{
  "time_shift_ms": 100,
  "spec_augment": true,
  "win_length": 400,
  "num_experts": 64,
  "layers": 6,
  "residual_init": "none",
  "shampoo_beta": 0.95
}
Rows from block 3 of a small multi-label audio tagger, named by matrix and row number. Rows with one number belong to one neuron. Each number is 500 + 25 x the weight over its row's rms, rounded and kept within 0 to 999. All counts start at 0. Numbers have three digits each.
After each neuron's rows are labels from the 100 clips, of 14976, where the neuron reaches its highest value: "responds to" is what is common among them; "peak on" is the class under the peak. Only what is clearly more common there than usual is listed. The data: synthesized solo parts of chorales (CocoChorales). In brackets: how many of the 100.
# fc1: first MLP up (model.blocks.3.ff1.fc1.weight, 384x192), inputs 0-95
# fc2: first MLP down (model.blocks.3.ff1.fc2.weight, 192x384, transposed), outputs 0-95

fc1.83:478483497510466565498498540526473504487516469504550505455537487498503468504543538486463503529518483448489463488500511556472514520451501494479529553492564473471484487498482521548488526503488500489491492472531530469526495486475480486460540481459503472544514482480505505469479474521465521525
fc2.83:467465475517504445484483510508579501501554515546517517465485506488482517528486444477519478494525498499494530511556499440520516481430480518479503493473457480475499510491483480483509468508521497521526492507516472485520482516471467495561515491493527521463499541494464487497506490498503523534
responds to: note E4 (47); note C5 (42); clarinet (39); note C#5 (39)
peak on: E4 (47); C#5 (28)

fc1.41:511506514496512484504479464538516479498499493500536516533512488542520474531535539475502476463509484491480518454494523487504490504541475485516509502481505512478511502480524495482472476482552560508501495481520499472516470540533477519505494470533470471532481499470461572486499481525559486490
fc2.41:505484491473485548475475482505504476496458480509481501501479498507476544497466485476487517561513522524514502498471516524461480474475509514498537501498494518455512475548493552483502457519491521472504500473499531506438483563490497497500489542511490483501514506476496456480470480558559482477
responds to: note G5 (100); flute (79); note F5 (71); note D#5 (55)
peak on: G5 (100)

fc1.220:511526481505521500568514474487508513493500521489464466508554530495487456499508486526505507492512563524556470476489485557517532520487474479483465493507529540487517492481513499507461504490513520517515472465490501414471541490529499485520535498492511474484531487487470531488534502514542493451
fc2.220:506493477504472509499504533502503496473504491514489536485532521529464482474506517482513440480494473507475510475516524507484463499476495521492466482532454511491451494533495535527518478507525475533488508501505487505506486431499472488486515482513467510486489537534493497540478481479538528529
responds to: note F#4 (99); trombone (44); note E4 (36); note G#4 (35)
peak on: F#4 (99)

fc1.142:474466505510515536489507482539514446482476516463524516488470467530475500481496506485495563481493498504479531480476538496516529462515487514526461476493503481518465527463526538476488484498509484478510464507482495496534522481515496482540499500471488446520485492508461494543500477483477486550
fc2.142:507497454475522488499506482506515483459475528510515485477519522476526504516487532492484496462475489504465547530497451484534530478471512456522522519493531529521481488513553484481533487522512480493492473481500476456490539512504495477534481495505545468500515491494542502503519498493462481516
responds to: note G4 (100); clarinet (97); note F4 (67); note D4 (38)
peak on: G4 (100)

fc1.92:514527491490530508481520488489527487505449545508464528502513514508500444506507494506515496499523506466455532508506511504488533506522495529489487490473512489524484530499472430505505517513527494547557511504541468471485526521507538503498509490489473506507475488491486503508481528475461512561
fc2.92:422485493504470497526505486544473546499528463463485468538461411467471494493483504509529514539454534560491476491495492453520510511475498512492559490499498515509497506514514466488505485511487500457459499472503494469447489472494455499500525531497521506491527522523487508488517484508503527499
responds to: clarinet (92); note G4 (60); note G#4 (38); note A4 (34)
peak on: G4 (57); A#4 (29)

fc1.126:499557526492545518488495522490518472519542507511507548554500493454498466510438533476503501477517530516524489414486483496481514563495484483492480499515505492489495498507454569495492488504521526457485533500492470459478510530485474461462498482518523539499517501527482509477503483505492519546
fc2.126:502463467520504550457518531490492522483495520511503482477483498498507519497461474489458487509508496514489538502538495502490480501474479504484448532527511500524517491508494503483532521494456541485497530508465477515482442482507538506537472483484461486497494529521489519468451484492518475489
responds to: note E3 (100); cello (66); note F#3 (65); note A3 (34)
peak on: E3 (100)

fc1.255:496494501529478454520468504467501447468511508504455524509483499507494517548500492524479540495541514449490502515508472455467526503519491505484522513534483495461504493505473495520506494507557532470478526481546477523469504471518522535521524511501463509538528514496502475488501484457501483463
fc2.255:483547512455484505451502476494474545502534494549480506460490499518522522499505508498499512500481508450505519493498485536486467496488516552493512547504501538503494534521555522504505497518504484507539520502502503476502552482510502474473500498496505476476515470505471543532486486516487509524
responds to: note F#4 (99); trombone (67); note G#4 (40); note F4 (34)
peak on: F#4 (99)

fc1.348:528520465527508516482446511505580500535514521510479484532502500481490512499518478558449482516490487529484543453546527493475505515537499494502507509530515520505490529530467488498480480455535485494505508515494481498555535507555512487519480455509483496498557526511458496503478428522470517495
fc2.348:477472490476511492486459512522486478515450489526482510526477428535519498536495514519529504498458521517543493501525514508472529482486507504525521475515529531459526512507516525515556525500496484497523520567506511502465502510515474458525544510500484459487494469498499495530539466510524480521
responds to: clarinet (62); note C4 (42); cello (33); note F4 (31)
peak on: silence (67)

fc1.368:576518514549470498484504489528493542504524505508497512518486473530536483473479518460517489524462477473513494519509534490493553486522497508540497525471477518448477493541462497507475504489492500483491470440527522510496531534519502493501487452516486476495502494497511497546492495484508514469
fc2.368:470503499530513497516457478504497480478497487500496497504505504489510510556544453504497506519446471498498531533502553465459513522476474475519529490522488491547508509511476455504515547489490513461491546508538502541483512504501495510530524452527530504513517498528539543495478511488484536521
responds to: oboe (100); note A#4 (71)
peak on: A#4 (71)

fc1.176:480494486500469446503489493517511484467526485455505470499503528514519450517465512526526483517517556519518534471498478497471492501487500500545470481509522466475505498509485502514504473525512447484491450541533474475506495472529462506502497486532511550506496474537487524503523483469549562555
fc2.176:482481527489493546505540514476478546532480485469461513503536532473508470470520502522490481490541488492541491444476456499501532533463496528460473547455537470521475514526499496505478490468506442487492487446505510541503509513523517517548487476472518495549467518484512469533460513486493448492
responds to: trumpet (68); note F#5 (37)
peak on: F#5 (36)

fc1.301:476490542461534501558474478476553508481512508535502534506519535467522467491501464488500528495496519500490470449471562548526496480507493498542496479511485490503482505531524493463467488493500468491476474502524480479499506450528479483531503500510551467555498535504523463520479476432513486520
fc2.301:502466484506520500473488500442470519501503496523498495458479482482525502536524494479510516492479492491480481541474522537510468449516472475542489469504496513531496475485502488509542510478499544513515500519521488488485471488492509455526543455531505466530489496483545479513500459520547445521
responds to: note D#3 (100); tuba (58); note G#3 (44); note F3 (41)
peak on: D#3 (100)

fc1.223:470483535499485485507506508505454519513482452485510509472526523504484538494493537468510482507479535511487508482500522485489455499524529475532536524551502505498513494485501517549505527456433455485506499475500496520538484432494495471503523502508500505523499483543476467507524504483503526486
fc2.223:492491546522501518491500482531518536494501510497420504521509516512465497499504458509536487464505468539464490501480498481507495482518492481482451449535498518459477516467535493477491518509507546535498488491537522471545466464539480491521507452502513552494485500484463508496507499525487483525
responds to: clarinet (35)
peak on: silence (100)

fc1.189:466521492543545526507537527536490506534509479531483523497509510482505477476488497510505481509490472491527430453522461483506507546460499482519511484496452531528489495491522456489511473495463507479498499459529464470534489469452485529535476478481503524430494498515491488475503532480529468562
fc2.189:496478481516462488476513473516476463478490460498481547502462532492513492479515529536527478477470462500481500480504468521444526553509481479522516547526462529550525579480536469469538512506484544478517482470483493533457506511508491484441475467473490500522554528513474472501494500485476521455
responds to: note D4 (77); note D#4 (66); viola (50); note D3 (31)
peak on: D#4 (67); D3 (31)

fc1.90:483472483524506452511515534452558493505506530489470478512484488494514489515501508509501475471477486497485516511517499495517524487480483486496500487483509554530489506453514510520451523504484449494500474549542502452523552460459498488510541492473529534535509512516499493515508530526470476507
fc2.90:512515458505451544511477507509539519489529488502503488528489511546488512482482515518534503502517469465483493543474475469518470477536449490514523471496459504522502510547521524483501490493507489519500504524458468467485537508511479518536469521493521483509497485500503455524501486474482515521
responds to: note F#4 (46); note E5 (42); note D5 (33); flute (32)
peak on: F#4 (46); D5 (31)

fc1.146:489490487465523499519481507454490514545475533516497507507516552515482476504470480483506486469461470453477501487485519517513483502459500483536516474437558518513496514526483483467502528486453535495483499499512501468513482470520478501498530469491510437518524481482526480500484491489533472515
fc2.146:507480492500468477529519464498464502508447544476557511469538525526479463509509472537509538516477505485515460429479512530501481512498473507529444500528498500529487501500450525508502491509527525492535482516510518491484479519482476485491510473491471522494541491496505448520500508480513491514
responds to: note A4 (100); violin (77); note B4 (45); note G4 (41)
peak on: A4 (100)

fc1.91:547506486557525494451502526512526479470545489528524511535528489531525491514490519481499471477507456491515516513563519525468529510522492509508512490478516517487524531529486514533500502459494458522509497526493502534505468504571509490502511510474508497544514522475469484503487526506462456493
fc2.91:542499490493492493483503496489496488510473478485465526515522487502521499497485502549506460497453479487495503523510484539491481513518482524545485481512516482520517496531498517497530528482524493490524508480493479483482510467457509466502513460476478496508505459490556526520512513512525533518
responds to: cello (99); note C#3 (63); note G#3 (46); note A#3 (39)
peak on: C#3 (64); A#3 (31)

fc1.204:493504492470512537478476510491475485452478498530484499493501509489469506478554513530507519494502531491485558509541480509512507483500475488477467507521494473492502496478530447503526523516540481492435503535530546483540509465525505494448541492545499488512505498493485519529477478491491541519
fc2.204:529523452512505466541493492502504529464558505522427418478504442509540480472474489494485482491519494534513515468503487481495511504473484472496497471479475493504527475528536540504493505512494499467552505521501512484490490515510495471494569484543468484489507510524461474509511502489504493493
responds to: note G4 (100); note F4 (58); viola (44); trombone (29)
peak on: G4 (100)

fc1.289:562526472498523538517557458508535522454490489508501530498507519504514470502432524488501450492475505498463473482496496523544518529535439473518523533529481507503518491475506489504503488496547471542488516521453501468520516475550510499522513478500487507503556527501524490516485478508495543507
fc2.289:483445509488489500491469439527487517471495460490484491515524491548488528507543492529520515502484454519512513497489493529483551505539480513513476462475481528488481458534479476481495509477520487493499492498483481511515470530497475479480501463450513467501514489482475515473477493467463515572
responds to: clarinet (67); note A4 (61); note G4 (25)
peak on: A4 (55)

fc1.18:479515515510477505502488485519511521483436500504519509503487465524521513520498485515470465529495501491513500468450534466487523515513522504490482537493473522501489524528501550485455500488561494528474470459486467491542486532519473512519490485537517461541457524497453498454530480501495485459
fc2.18:482462495490519552500484490497475510476492472528511509524513494559497503500504514489501522486481509528520491547513533511524488512513499509529536451486460498483535478539536505503492538556537529508526527463514542496542470502488565532500505479530474498501492508498488474494489501509528450522
responds to: note G5 (57); note F5 (37); note E3 (35); cello (35)
peak on: G5 (55); E3 (35)

fc1.86:534494505527506501561546491435506507495475488505510550533509442527498472477517480497452519471547507530487474497484496526503518549503537522463507513484515464458486467525515504504468515508469466485499464489499527487451493444542520518466506538521476534551491503497514489470518451501489499463
fc2.86:504543508538498508513509475457541494484512475483497532509508527492528481493486523486505498465476460491526475483548510525478548530510483482507504541492480503523513508508503474513476517459469519527477529497508485518517466475521534481543557515459469506539508542493537497504484484539521502488
responds to: note C3 (96); note G3 (63); note F3 (50); note C4 (44)
peak on: C3 (96)

fc1.222:451487523479481514476491487479516509517472491522513483527486463501509473501490463519483507503495474447536512480473494477525486512458465487538503502533527481497498458486471510516537480526493506454493513508510487485494546516545469513474512510501495491494526538490510478436495478491470512518
fc2.222:466512484493496536462495498487509522523523494518511503454505532469527483509481513550456511548502478475524491496489498499538505487473536472516511532521483498477467472493462524486511476503505471524502528510501502499497515518577491501503471497542500481470493555466523525484507517481485544495
responds to: note A4 (100); note G4 (56); violin (56); note B4 (44)
peak on: A4 (100)

fc1.109:483481469516529507503490509531485468508526505529514513471525485498460452519524455511491527539519481567516498494499512519494547545476516472481517474533490497463447526484508478559512487494459510479535518519501479462515557483512478515451473515491507481512493511481499497493531470479474486543
fc2.109:491506485498516442523564464522480499505519499487499518519510512539475481495522531539473502514505503484462536483501498499499513472474515510558517489517528463511478533463536502485494462522445474497497450524573519474508501493510488499503492550469513528516478514526515492507495511518480508586
responds to: cello (78); note G4 (45); note D4 (40)
peak on: G4 (45); D4 (30)

fc1.29:541541517510510508508451507500494506468531479502498511532521517507543502475484518502531491505512542486501509528469532447492504467514493478510447548444458466465507494470517522477458493486524506532514507520494491490528471489504457513498546486496533508504446476480493512484543518481474480490
fc2.29:517506486476500492503516495503503517566495506456507502478459483476455506503467501450526505466517454535522465533500500499472501460519514480480492478526510470548470472518519484494444507491508509513473513456493518495522464512502528510466439544519491485478510462490489462521499498511517509494
responds to: note C4 (84); note A3 (32); bassoon (28); instrument: tuba (27)
peak on: C4 (71)

fc1.11:514503516508525556511532496503534492506496485515514501520443527485499433498463505507458476488514519509529461492479501461460524496534536486526479513458510483462522505487513562544482513504507456459527518484526499461453511474521473442504491492504475514474486507472514514528543507472558519496
fc2.11:504529488540496494512518517486474544559479474498463486557517521516446514510525525470465530542527503501490496517519544497530523520499511486498478503550533570477485484500495450480485496459499505524490467485495483472465516507518480536544498474486535537491460506485486515494486482527481509502
responds to: clarinet (69); note F#5 (56); note F#4 (29)
peak on: F#5 (56); F#4 (28)

fc1.95:491452519472482512528464466507511469500512489492485525573550499492474463506493477532539523522504483483511512502505506506500514547535473516479507513497519474524493502485459532535543543462469490487447512449463512468461507465510488465497495508472520486479503539507512464503505530537482508525
fc2.95:522492491507532471499476517533499512501511481528538492471491501539536488536504504457500434497489493508503518493471512501537475485446510537536500533537502499502491523505514493471479510506477475517483527504520534479470467492496486507461493556499516442513529492501526564444529479479512501503
responds to: note E4 (82); horn (44); note F#4 (39); note D4 (38)
peak on: E4 (82)

fc1.231:519503533482522509523473525487507557493471485575537542483473525490472474459504535474488477489482483465456513487507524513513513499489514486489498478499488511527441484478503515479474474497538506513524511490532493488520510449520528512488516464507501479480515530544495508445551488490463489550
fc2.231:483476482485483525525507472470488542490503528491506475481512449532503512535522494479490472477493512492522520486488458512527518479504495473470495520534457513521446516488479488480486536531501485518503529496495514485540482471492497462527537476500515500492544509488479558538516473494518528545
responds to: note D#3 (94); tuba (78); note A#3 (48); note F3 (31)
peak on: D#3 (96)

fc1.164:538492518482533499547451482541499462528468492541529502518489514524512489520551516530532507507513479575487509472535525463512526471471489481514543510517482494482520478464532526531486472463473525486542484503486521447524519483462485511493530475515483483539489568469489490527473513513515496488
fc2.164:517534505518474500488526500539534498503448528469530531496520504483516475459508530504474530528482455495492490489502511483497505466502504510549513472531499507504471504523530541475498479488493483500486474538525536495474509508517501497506474524513491509507542491546478469461483490508520546505
responds to: note G5 (100); note F5 (81); violin (58); trumpet (40)
peak on: G5 (100)

fc1.259:483506513464514502518492514514528521493514481521511508489493504484505493486505514479533522577516544483527490529519473525478477521472533508492505564495508505506509505509504585510516506495458499460505482474505477480448471467508508489504482529490580480489507516490490525476510432475499487501
fc2.259:481514486483484522462462474498500556514503546517490497507491500493473532477470503488540536554487502507531512497487467539489496478477514497507512551554491491507509495480473564457495510521442475520518512487431505465460484508538537471490485516527507474470467477487487471461461487487491520509
responds to: note E4 (100); note F#4 (56); note D4 (56); clarinet (46)
peak on: E4 (100)

fc1.172:516466525532467444517505482527529480508492503517530511508463491494477453483456505516526498500507533525502495514475538516469475477512510465511522504500512502466494457518532500536462522517552483501528474439476485449466514439530529473508483471509518477542443514465494540488511507466527452484
fc2.172:495481480529491440555497514514486503494530498518458531453534520526462497515487453485463505517491476514509501479553486536513528488480456500509453520495489538495459501501497505508504492551507482590511482513520524516512532540492508541497500491497456489468525497491453498535448493507502538475
responds to: note D#3 (99); note A#3 (58); cello (45); note G#3 (40)
peak on: D#3 (100)

fc1.59:555469495520504488504455495507496538536499481490493482502500499501517512480475492541509475492507523479487526506530529434488513481518537531523557513496490516471483519539508511564453525514530515502513491484486503551521491500509501494440535498486484505483504503493499487515538512540487507564
fc2.59:492478497476462489485514475491527519475472538472548483480508489495472537523507496507523479506512474514497527502482535476491487546480472516514490465530521463460469492507448483505509522481494528487470510481490494493503515522478515507517500517512554423523523538533505472463517541476501529489
responds to: saxophone (76); note A#4 (41); note E4 (26)
peak on: A#4 (41)

fc1.104:527472532490470511463533567530525519448497492523509491513539509533515548457500487498486464474489451504522491514511506515462503482522476493537484497477478513484512501518458538490501506474497427519521517552488461503534541502533534481482472504508486536509507530479479514530504489463542446468
fc2.104:480472454509460509494502515491475448513475495515531546510452478484476543476533478472536505504517453566481496511487509442482528519507503505488486451520504513522484519501477467513532482467516508490527511448494488451505506466521486497494499491473526485445461503466512512507515502463472510497
responds to: cello (100); note G#3 (58); note C#4 (57)
peak on: silence (92)

fc1.22:519487511506506570526478501552541470460438505493510507491493521506492485510491561512514460471510496456501463477447498516541519532486464502501447519493502521497471474480511563501518535451475460479552526454468484495517516512469496500519496495499477503495503502515508492518498460508527499508
fc2.22:477492497510494488551524483489574531498529498455444507495530480454506500493530512507504537504479487483516511518526493524530520535485517504510543524531438513506464496504519441499461505543446533485548498509502483502518526498497520523461465534504514492536524500470485489486547478535497505528
responds to: note D4 (53); note G3 (48); tuba (42); note G#4 (32)
peak on: G3 (45); G#4 (32)

fc1.359:553469506484513498447517489539541491498492479464499467499482547508503499508498512530492518506553477552476519517442488520476511473486529481497508502538500496485501532477543496503503498461462477514531512511488507443499515489571471483476539499491500493450483507473534466521480480472522462456
fc2.359:448519459474527542462487490493505503492484492482507537461509485497531513549533465507512482528520459514517570502529530478524525542474491490478516500518480499528494507486509493491520508525543493530544498535499477468475487488483522481500520523477525484502488479523500464502476516548509505479
responds to: cello (100); note C#4 (97); note D4 (40); note B3 (35)
peak on: C#4 (97)

fc1.48:463537499493512473525525489488520527469488504504444523507512463541504455441468519522490507459527484497516488490498499497495498553471517486449521544510485482476479521529531468524469535499486515529487498536482497528512522470549496462479500537489490549475458504467551488482501482500459503499
fc2.48:491509509531531510481513498474513504440512487467511479554492502510489523462523496500530493502496481526516492526505510493502517499497465500528502493472515464473479533522521498501488539492502518450504506480467531509490497505541566522506508552499482527520517516479545503525489512521501498460
responds to: note C3 (98); note G3 (65); note F3 (48); note C4 (46)
peak on: C3 (99)

fc1.194:480508461496485480513498533502450454479503464493498506516521516539540502516484480512509521514488507498463489489504482488492526484514512506465565507469521523506465525480467503504485528536484505481537543517502490490545498493560499484490491547480485435495508507491546501470529481468504461494
fc2.194:483508462457511512479504540488457473516502487495534487496484499505530563513453508524473495515500522498499516513548499497500507433537471493501508500433470496466487491487475486544475534540486479507499523509467497512509533527511489478476490535475508466446488527477516490452526483511520505481
responds to: note C4 (100); tuba (79); note A#3 (51); note G3 (39)
peak on: C4 (100)

fc1.241:525477498471503502511493462488532509522474495523486545508495455511510477470482523497498503513472466519510465481488474478506493534481549523520469475509479527527498526493490516469491536495496462541513479487475495520519482497564533506510530478537513520516527516487522479529562512492501496462
fc2.241:496489533501492496510489545449514547485547541529455489528538515486508552519468508534518518454533518472503516551535497483485520491516496454496508476500532506486494459516499512525492462490500474490486444504471470501489506531489505506516486462494526513498493495529479522475471451502507450487
responds to: clarinet (46); note D#4 (40)
peak on: silence (75)

fc1.303:475484542478546466530503481498528471483478513496513515496488509466557518507503460541527516475494500432555494476475478483505454526471472500505475504460479499506474516480458501515485515550527472462492515472510481525490553486529517494501460519485479466488523524532475484466475466466502501528
fc2.303:520488492485489458507510456488514532517506540506527542526511468542526508492492504503492506559477519437482478478476533514537509519460489484522508484500503495514470490501513537497499508551525454506481499444507478527486485487533492532459501509510460487502476499510482504443487448505477500498
responds to: note A4 (100); violin (72); note B4 (35)
peak on: A4 (100)

fc1.298:527526497542501479533448503503483493468517499529510523500493460519543477494452497457465467548519501546523522497510454494487507506511437488528496498489496487542489520530518512497535450510511488534540517495491494501506502510503516490472483507536484466471517535508480500517495475515532471472
fc2.298:504496486508511503506544483508514500487514483494482451514534499506473481491527500519520474519512504485483490484492543512498540525521511526556513502552495529467512519516510522510502504498525493490513486497526487500520486511541473486493516454458532534508473487515454524479476518448523591476
responds to: oboe (98); note B4 (59); note F#4 (37); note A4 (30)
peak on: B4 (50); F#4 (36)

fc1.111:473481478516527525526486473503509452528452521506509534486519517493472461546467485503525505456486469482478485508500545469531480514478466518474556487478498506515505493509499499479496505511487503491503559509502508514536506446514527497517486468525519517491568536510541482473503538516528516504
fc2.111:536485474477452510495523536471472509504502522483468520522490536558484504488518456509452464521536456498507469470527517490499513478571488499499457497483499532496465509486488493483440459502507523525495498486499493502515419459483483504501524480497465510488462472492486481491500495492483490534
responds to: trumpet (64); note D5 (64); note A4 (32); note C5 (29)
peak on: D5 (64)

fc1.214:507507528520488509470511499522513510464465487485463492514509484549449513495483507536454467513476488501513490485483480499501518486528523466512470532543503522504489512479504508533474476482510479518519507540458523508559531495505445471483503495520514544446534547480516510506495572467469482518
fc2.214:481483542466504541526455506508495490487496507508561501513466501480492511490495473484506501508479496496496509493471471520508561490470500492468468515492520489569525510500488499507488526559500459504501510526478522518478491483495460485477492491486565469532513465496484511545515474507508466506
responds to: cello (100); note A3 (76); note G3 (49); note B3 (45)
peak on: silence (100)

fc1.113:453489474492501523516504510547447505498504501505511410489496503521453509486490509475492527516503527483455502513518451506514507545456528504473519509491512479488481542494481476521487502503489552515505507547473545477485479472488499469488517471524521505530500484487476532478487504471445494491
fc2.113:520500526531480518470532484457503484530499455497474471469506501527454500453478506483511477490498483542512512501530455485522504534475524485512430500454528474495523525473538468467517512478513518494426472520505490520511526506485483519504480509476477525506502492499493527452501490484536490498
responds to: note D4 (39); note F4 (36)
peak on: F4 (31)

fc1.52:504504536475551489500535499507536519511490473480482488493461448517534520486494489521497496415500468488505537436472474534501526509455520530494537465505499503526482515524517490528468529484476518526502505506501498477481517458518447508502522543514510502509488512445528501518486469510489490528
fc2.52:492519547472516493525505507509543515482523488482472491510539471533498513504460479522456526500517482484462515473516516525538476519485513476507479525490512482526520492539515486537518549456511533456484509502512533475479469457515453496483520478512526505500480521501528458496482537537468495500
responds to: note A4 (84); note G4 (38); instrument: violin (36); trombone (33)
peak on: A4 (83)

fc1.26:457528514493540474501486506535511510525514462534494532502517489487527514513474555450497482519498506479514463479494516490507504508473469489516496477515522507480476523481495455533495534500557516496493453493515531497526480543491470488521479497493478487481471483521504513533540501516442524570
fc2.26:521510497518475482570530507513530487468479494473515503491497541512511529518525503492461512486486484501501466497503504518460528541511459526501477493453459519502479491479475505499465491524453497556524474471520498488505524484530498516479486518492505503522554533505487485498449504445502487496
responds to: saxophone (46); note G#4 (37)
peak on: G#4 (28)

fc1.8:451489517476499475525496522558528505507491494477479519460508486495488486484508491556545484529508526523525502487505549474518491521489488478505509546470508514478543546490468495509459514516538498524487504479541453498513455530499479511541495528510515486509502476519471479473462526481478504503
fc2.8:540506475528485474435491461489487512519473535513528518493476509466468470485484507493448442471495472528513494488509536514493502502496521506483443560503481549480491507508496528514523529464507466534490486512491517514464483483535486479493483463472453496504516459507485494482518468501525493512
responds to: clarinet (79); note F4 (67); note A#4 (37); note G#4 (35)
peak on: F4 (66); A#4 (25)

fc1.362:479487548441517484497495512527469501495501513510483514483540512473535483452496508469477524471501483529544513508516532549492535489427536491490470542544515526533510527447510515499520535490516494484505478473531502502526499523487465520505538458505493492530497510511480490541523484492542454442
fc2.362:432475533557491492528488517469522515514537489472500507549525524521483500491494491522501463539503485532500493492439550481514483527505540490485482486479491508506500521495562439506478511497469473528508499515485448505516521503505472485459504522528499456523495471519494477464464502485507460444
responds to: cello (100); note D#4 (63); note D4 (54); note C#4 (37)
peak on: D#4 (48); C#4 (34)

fc1.3:499530495454452471514496526498532487488547525535481497543505521497541532502541456522511531494458434480535509499456518466476508521502490509513519531499540496496508498484476469533459504486527514523520470515509508515467531462487482503475462526474529544482462450488515477495523512504486476526
fc2.3:484507505485507531482517527491508514492488427501469464522491487526515496514492455463466508532494462520509467528461514551522512528477489469529488524538515474470513557501529510486519523505509529477469542461499479493538493533503509516525506457474512496494493428468495482476514470522501564501
responds to: cello (91); note A#3 (74); note A3 (46); note F#3 (41)
peak on: A#3 (71)

fc1.43:479542493506496480523522486490507495521482489497513525508519522481516498507512507498484516439489525509448439524483518518493500500532516506545490469488500487495520501552541457463516502502510522531463491461531466471485464445521470474511523490511535503557455551515500469517475482484496440510
fc2.43:485475516476522470473531484502535517502472495515502477499467550508548478471507500469486507498463543506486504483444520568471512487525456537495520505522516460486552460497489488501491496485501496531481485471500499543463461457515500505523468523486528482528446526466534508504470513509528458504
responds to: note D#3 (88); cello (45); note F3 (37); instrument: bassoon (37)
peak on: D#3 (89)

fc1.184:528486504511507523453497471484514471519521501472518500508487479470505538513510497500489521467532484488484539487540465542525504490475484525500505471497524533493451501494535498534478508488480460483486531550525486451562510504506470516491524503513507469491470501496507526505487482453485503499
fc2.184:457460514483499542519525487489508515482535460486503467483524471510484524475484492432467533553512523517529562513511515508534509516515520491485506486493512503474526461477527499459500461548466439536481505552485464468522507490510511496502515497495522483501531480507506484514469482475457482517
responds to: note G4 (99); trombone (62); note F4 (48); note E4 (39)
peak on: G4 (99)

fc1.343:478501526542482515519509527488549508482547514467538516530464546501476534532528501464506531501492484479485485480504493487468493533467524496492477472526488513488517587477501498505541529480580477527517501510520516471510495456507450501491517509523499492499503512551487507476508522509503488534
fc2.343:491516528528514470495512523459524481508501516471497520507482497489489513520518508465477518471465524502497492510487541473499502528574510455477477510481495469455543542504470467513520510487530494584483521467502475510525468456513436473501492524529532494461490514536474500487512473494499494490
responds to: note E3 (98); cello (69); note A3 (56); note B3 (48)
peak on: E3 (100)

fc1.76:470553511488503456524526504501493486480483531485469496532461514500503469502456512489520479558507510527506538450490498432552524484510487527477480467498456516497505506518490503551474494514504521533467482509498479502510461445526512534479520537475455484482508512476527509470516508466515487521
fc2.76:516502510529491530474480526494482505499519510506480496531567513514522483457509494527516466500511504481478471517463457523498485488498547559520487496487488439490478513491513516516499518498512517527514519507484486525498498454495485518486470553495513525455483495496485456490483508503482488458
responds to: note C4 (99); trombone (64); note C#4 (38)
peak on: C4 (99)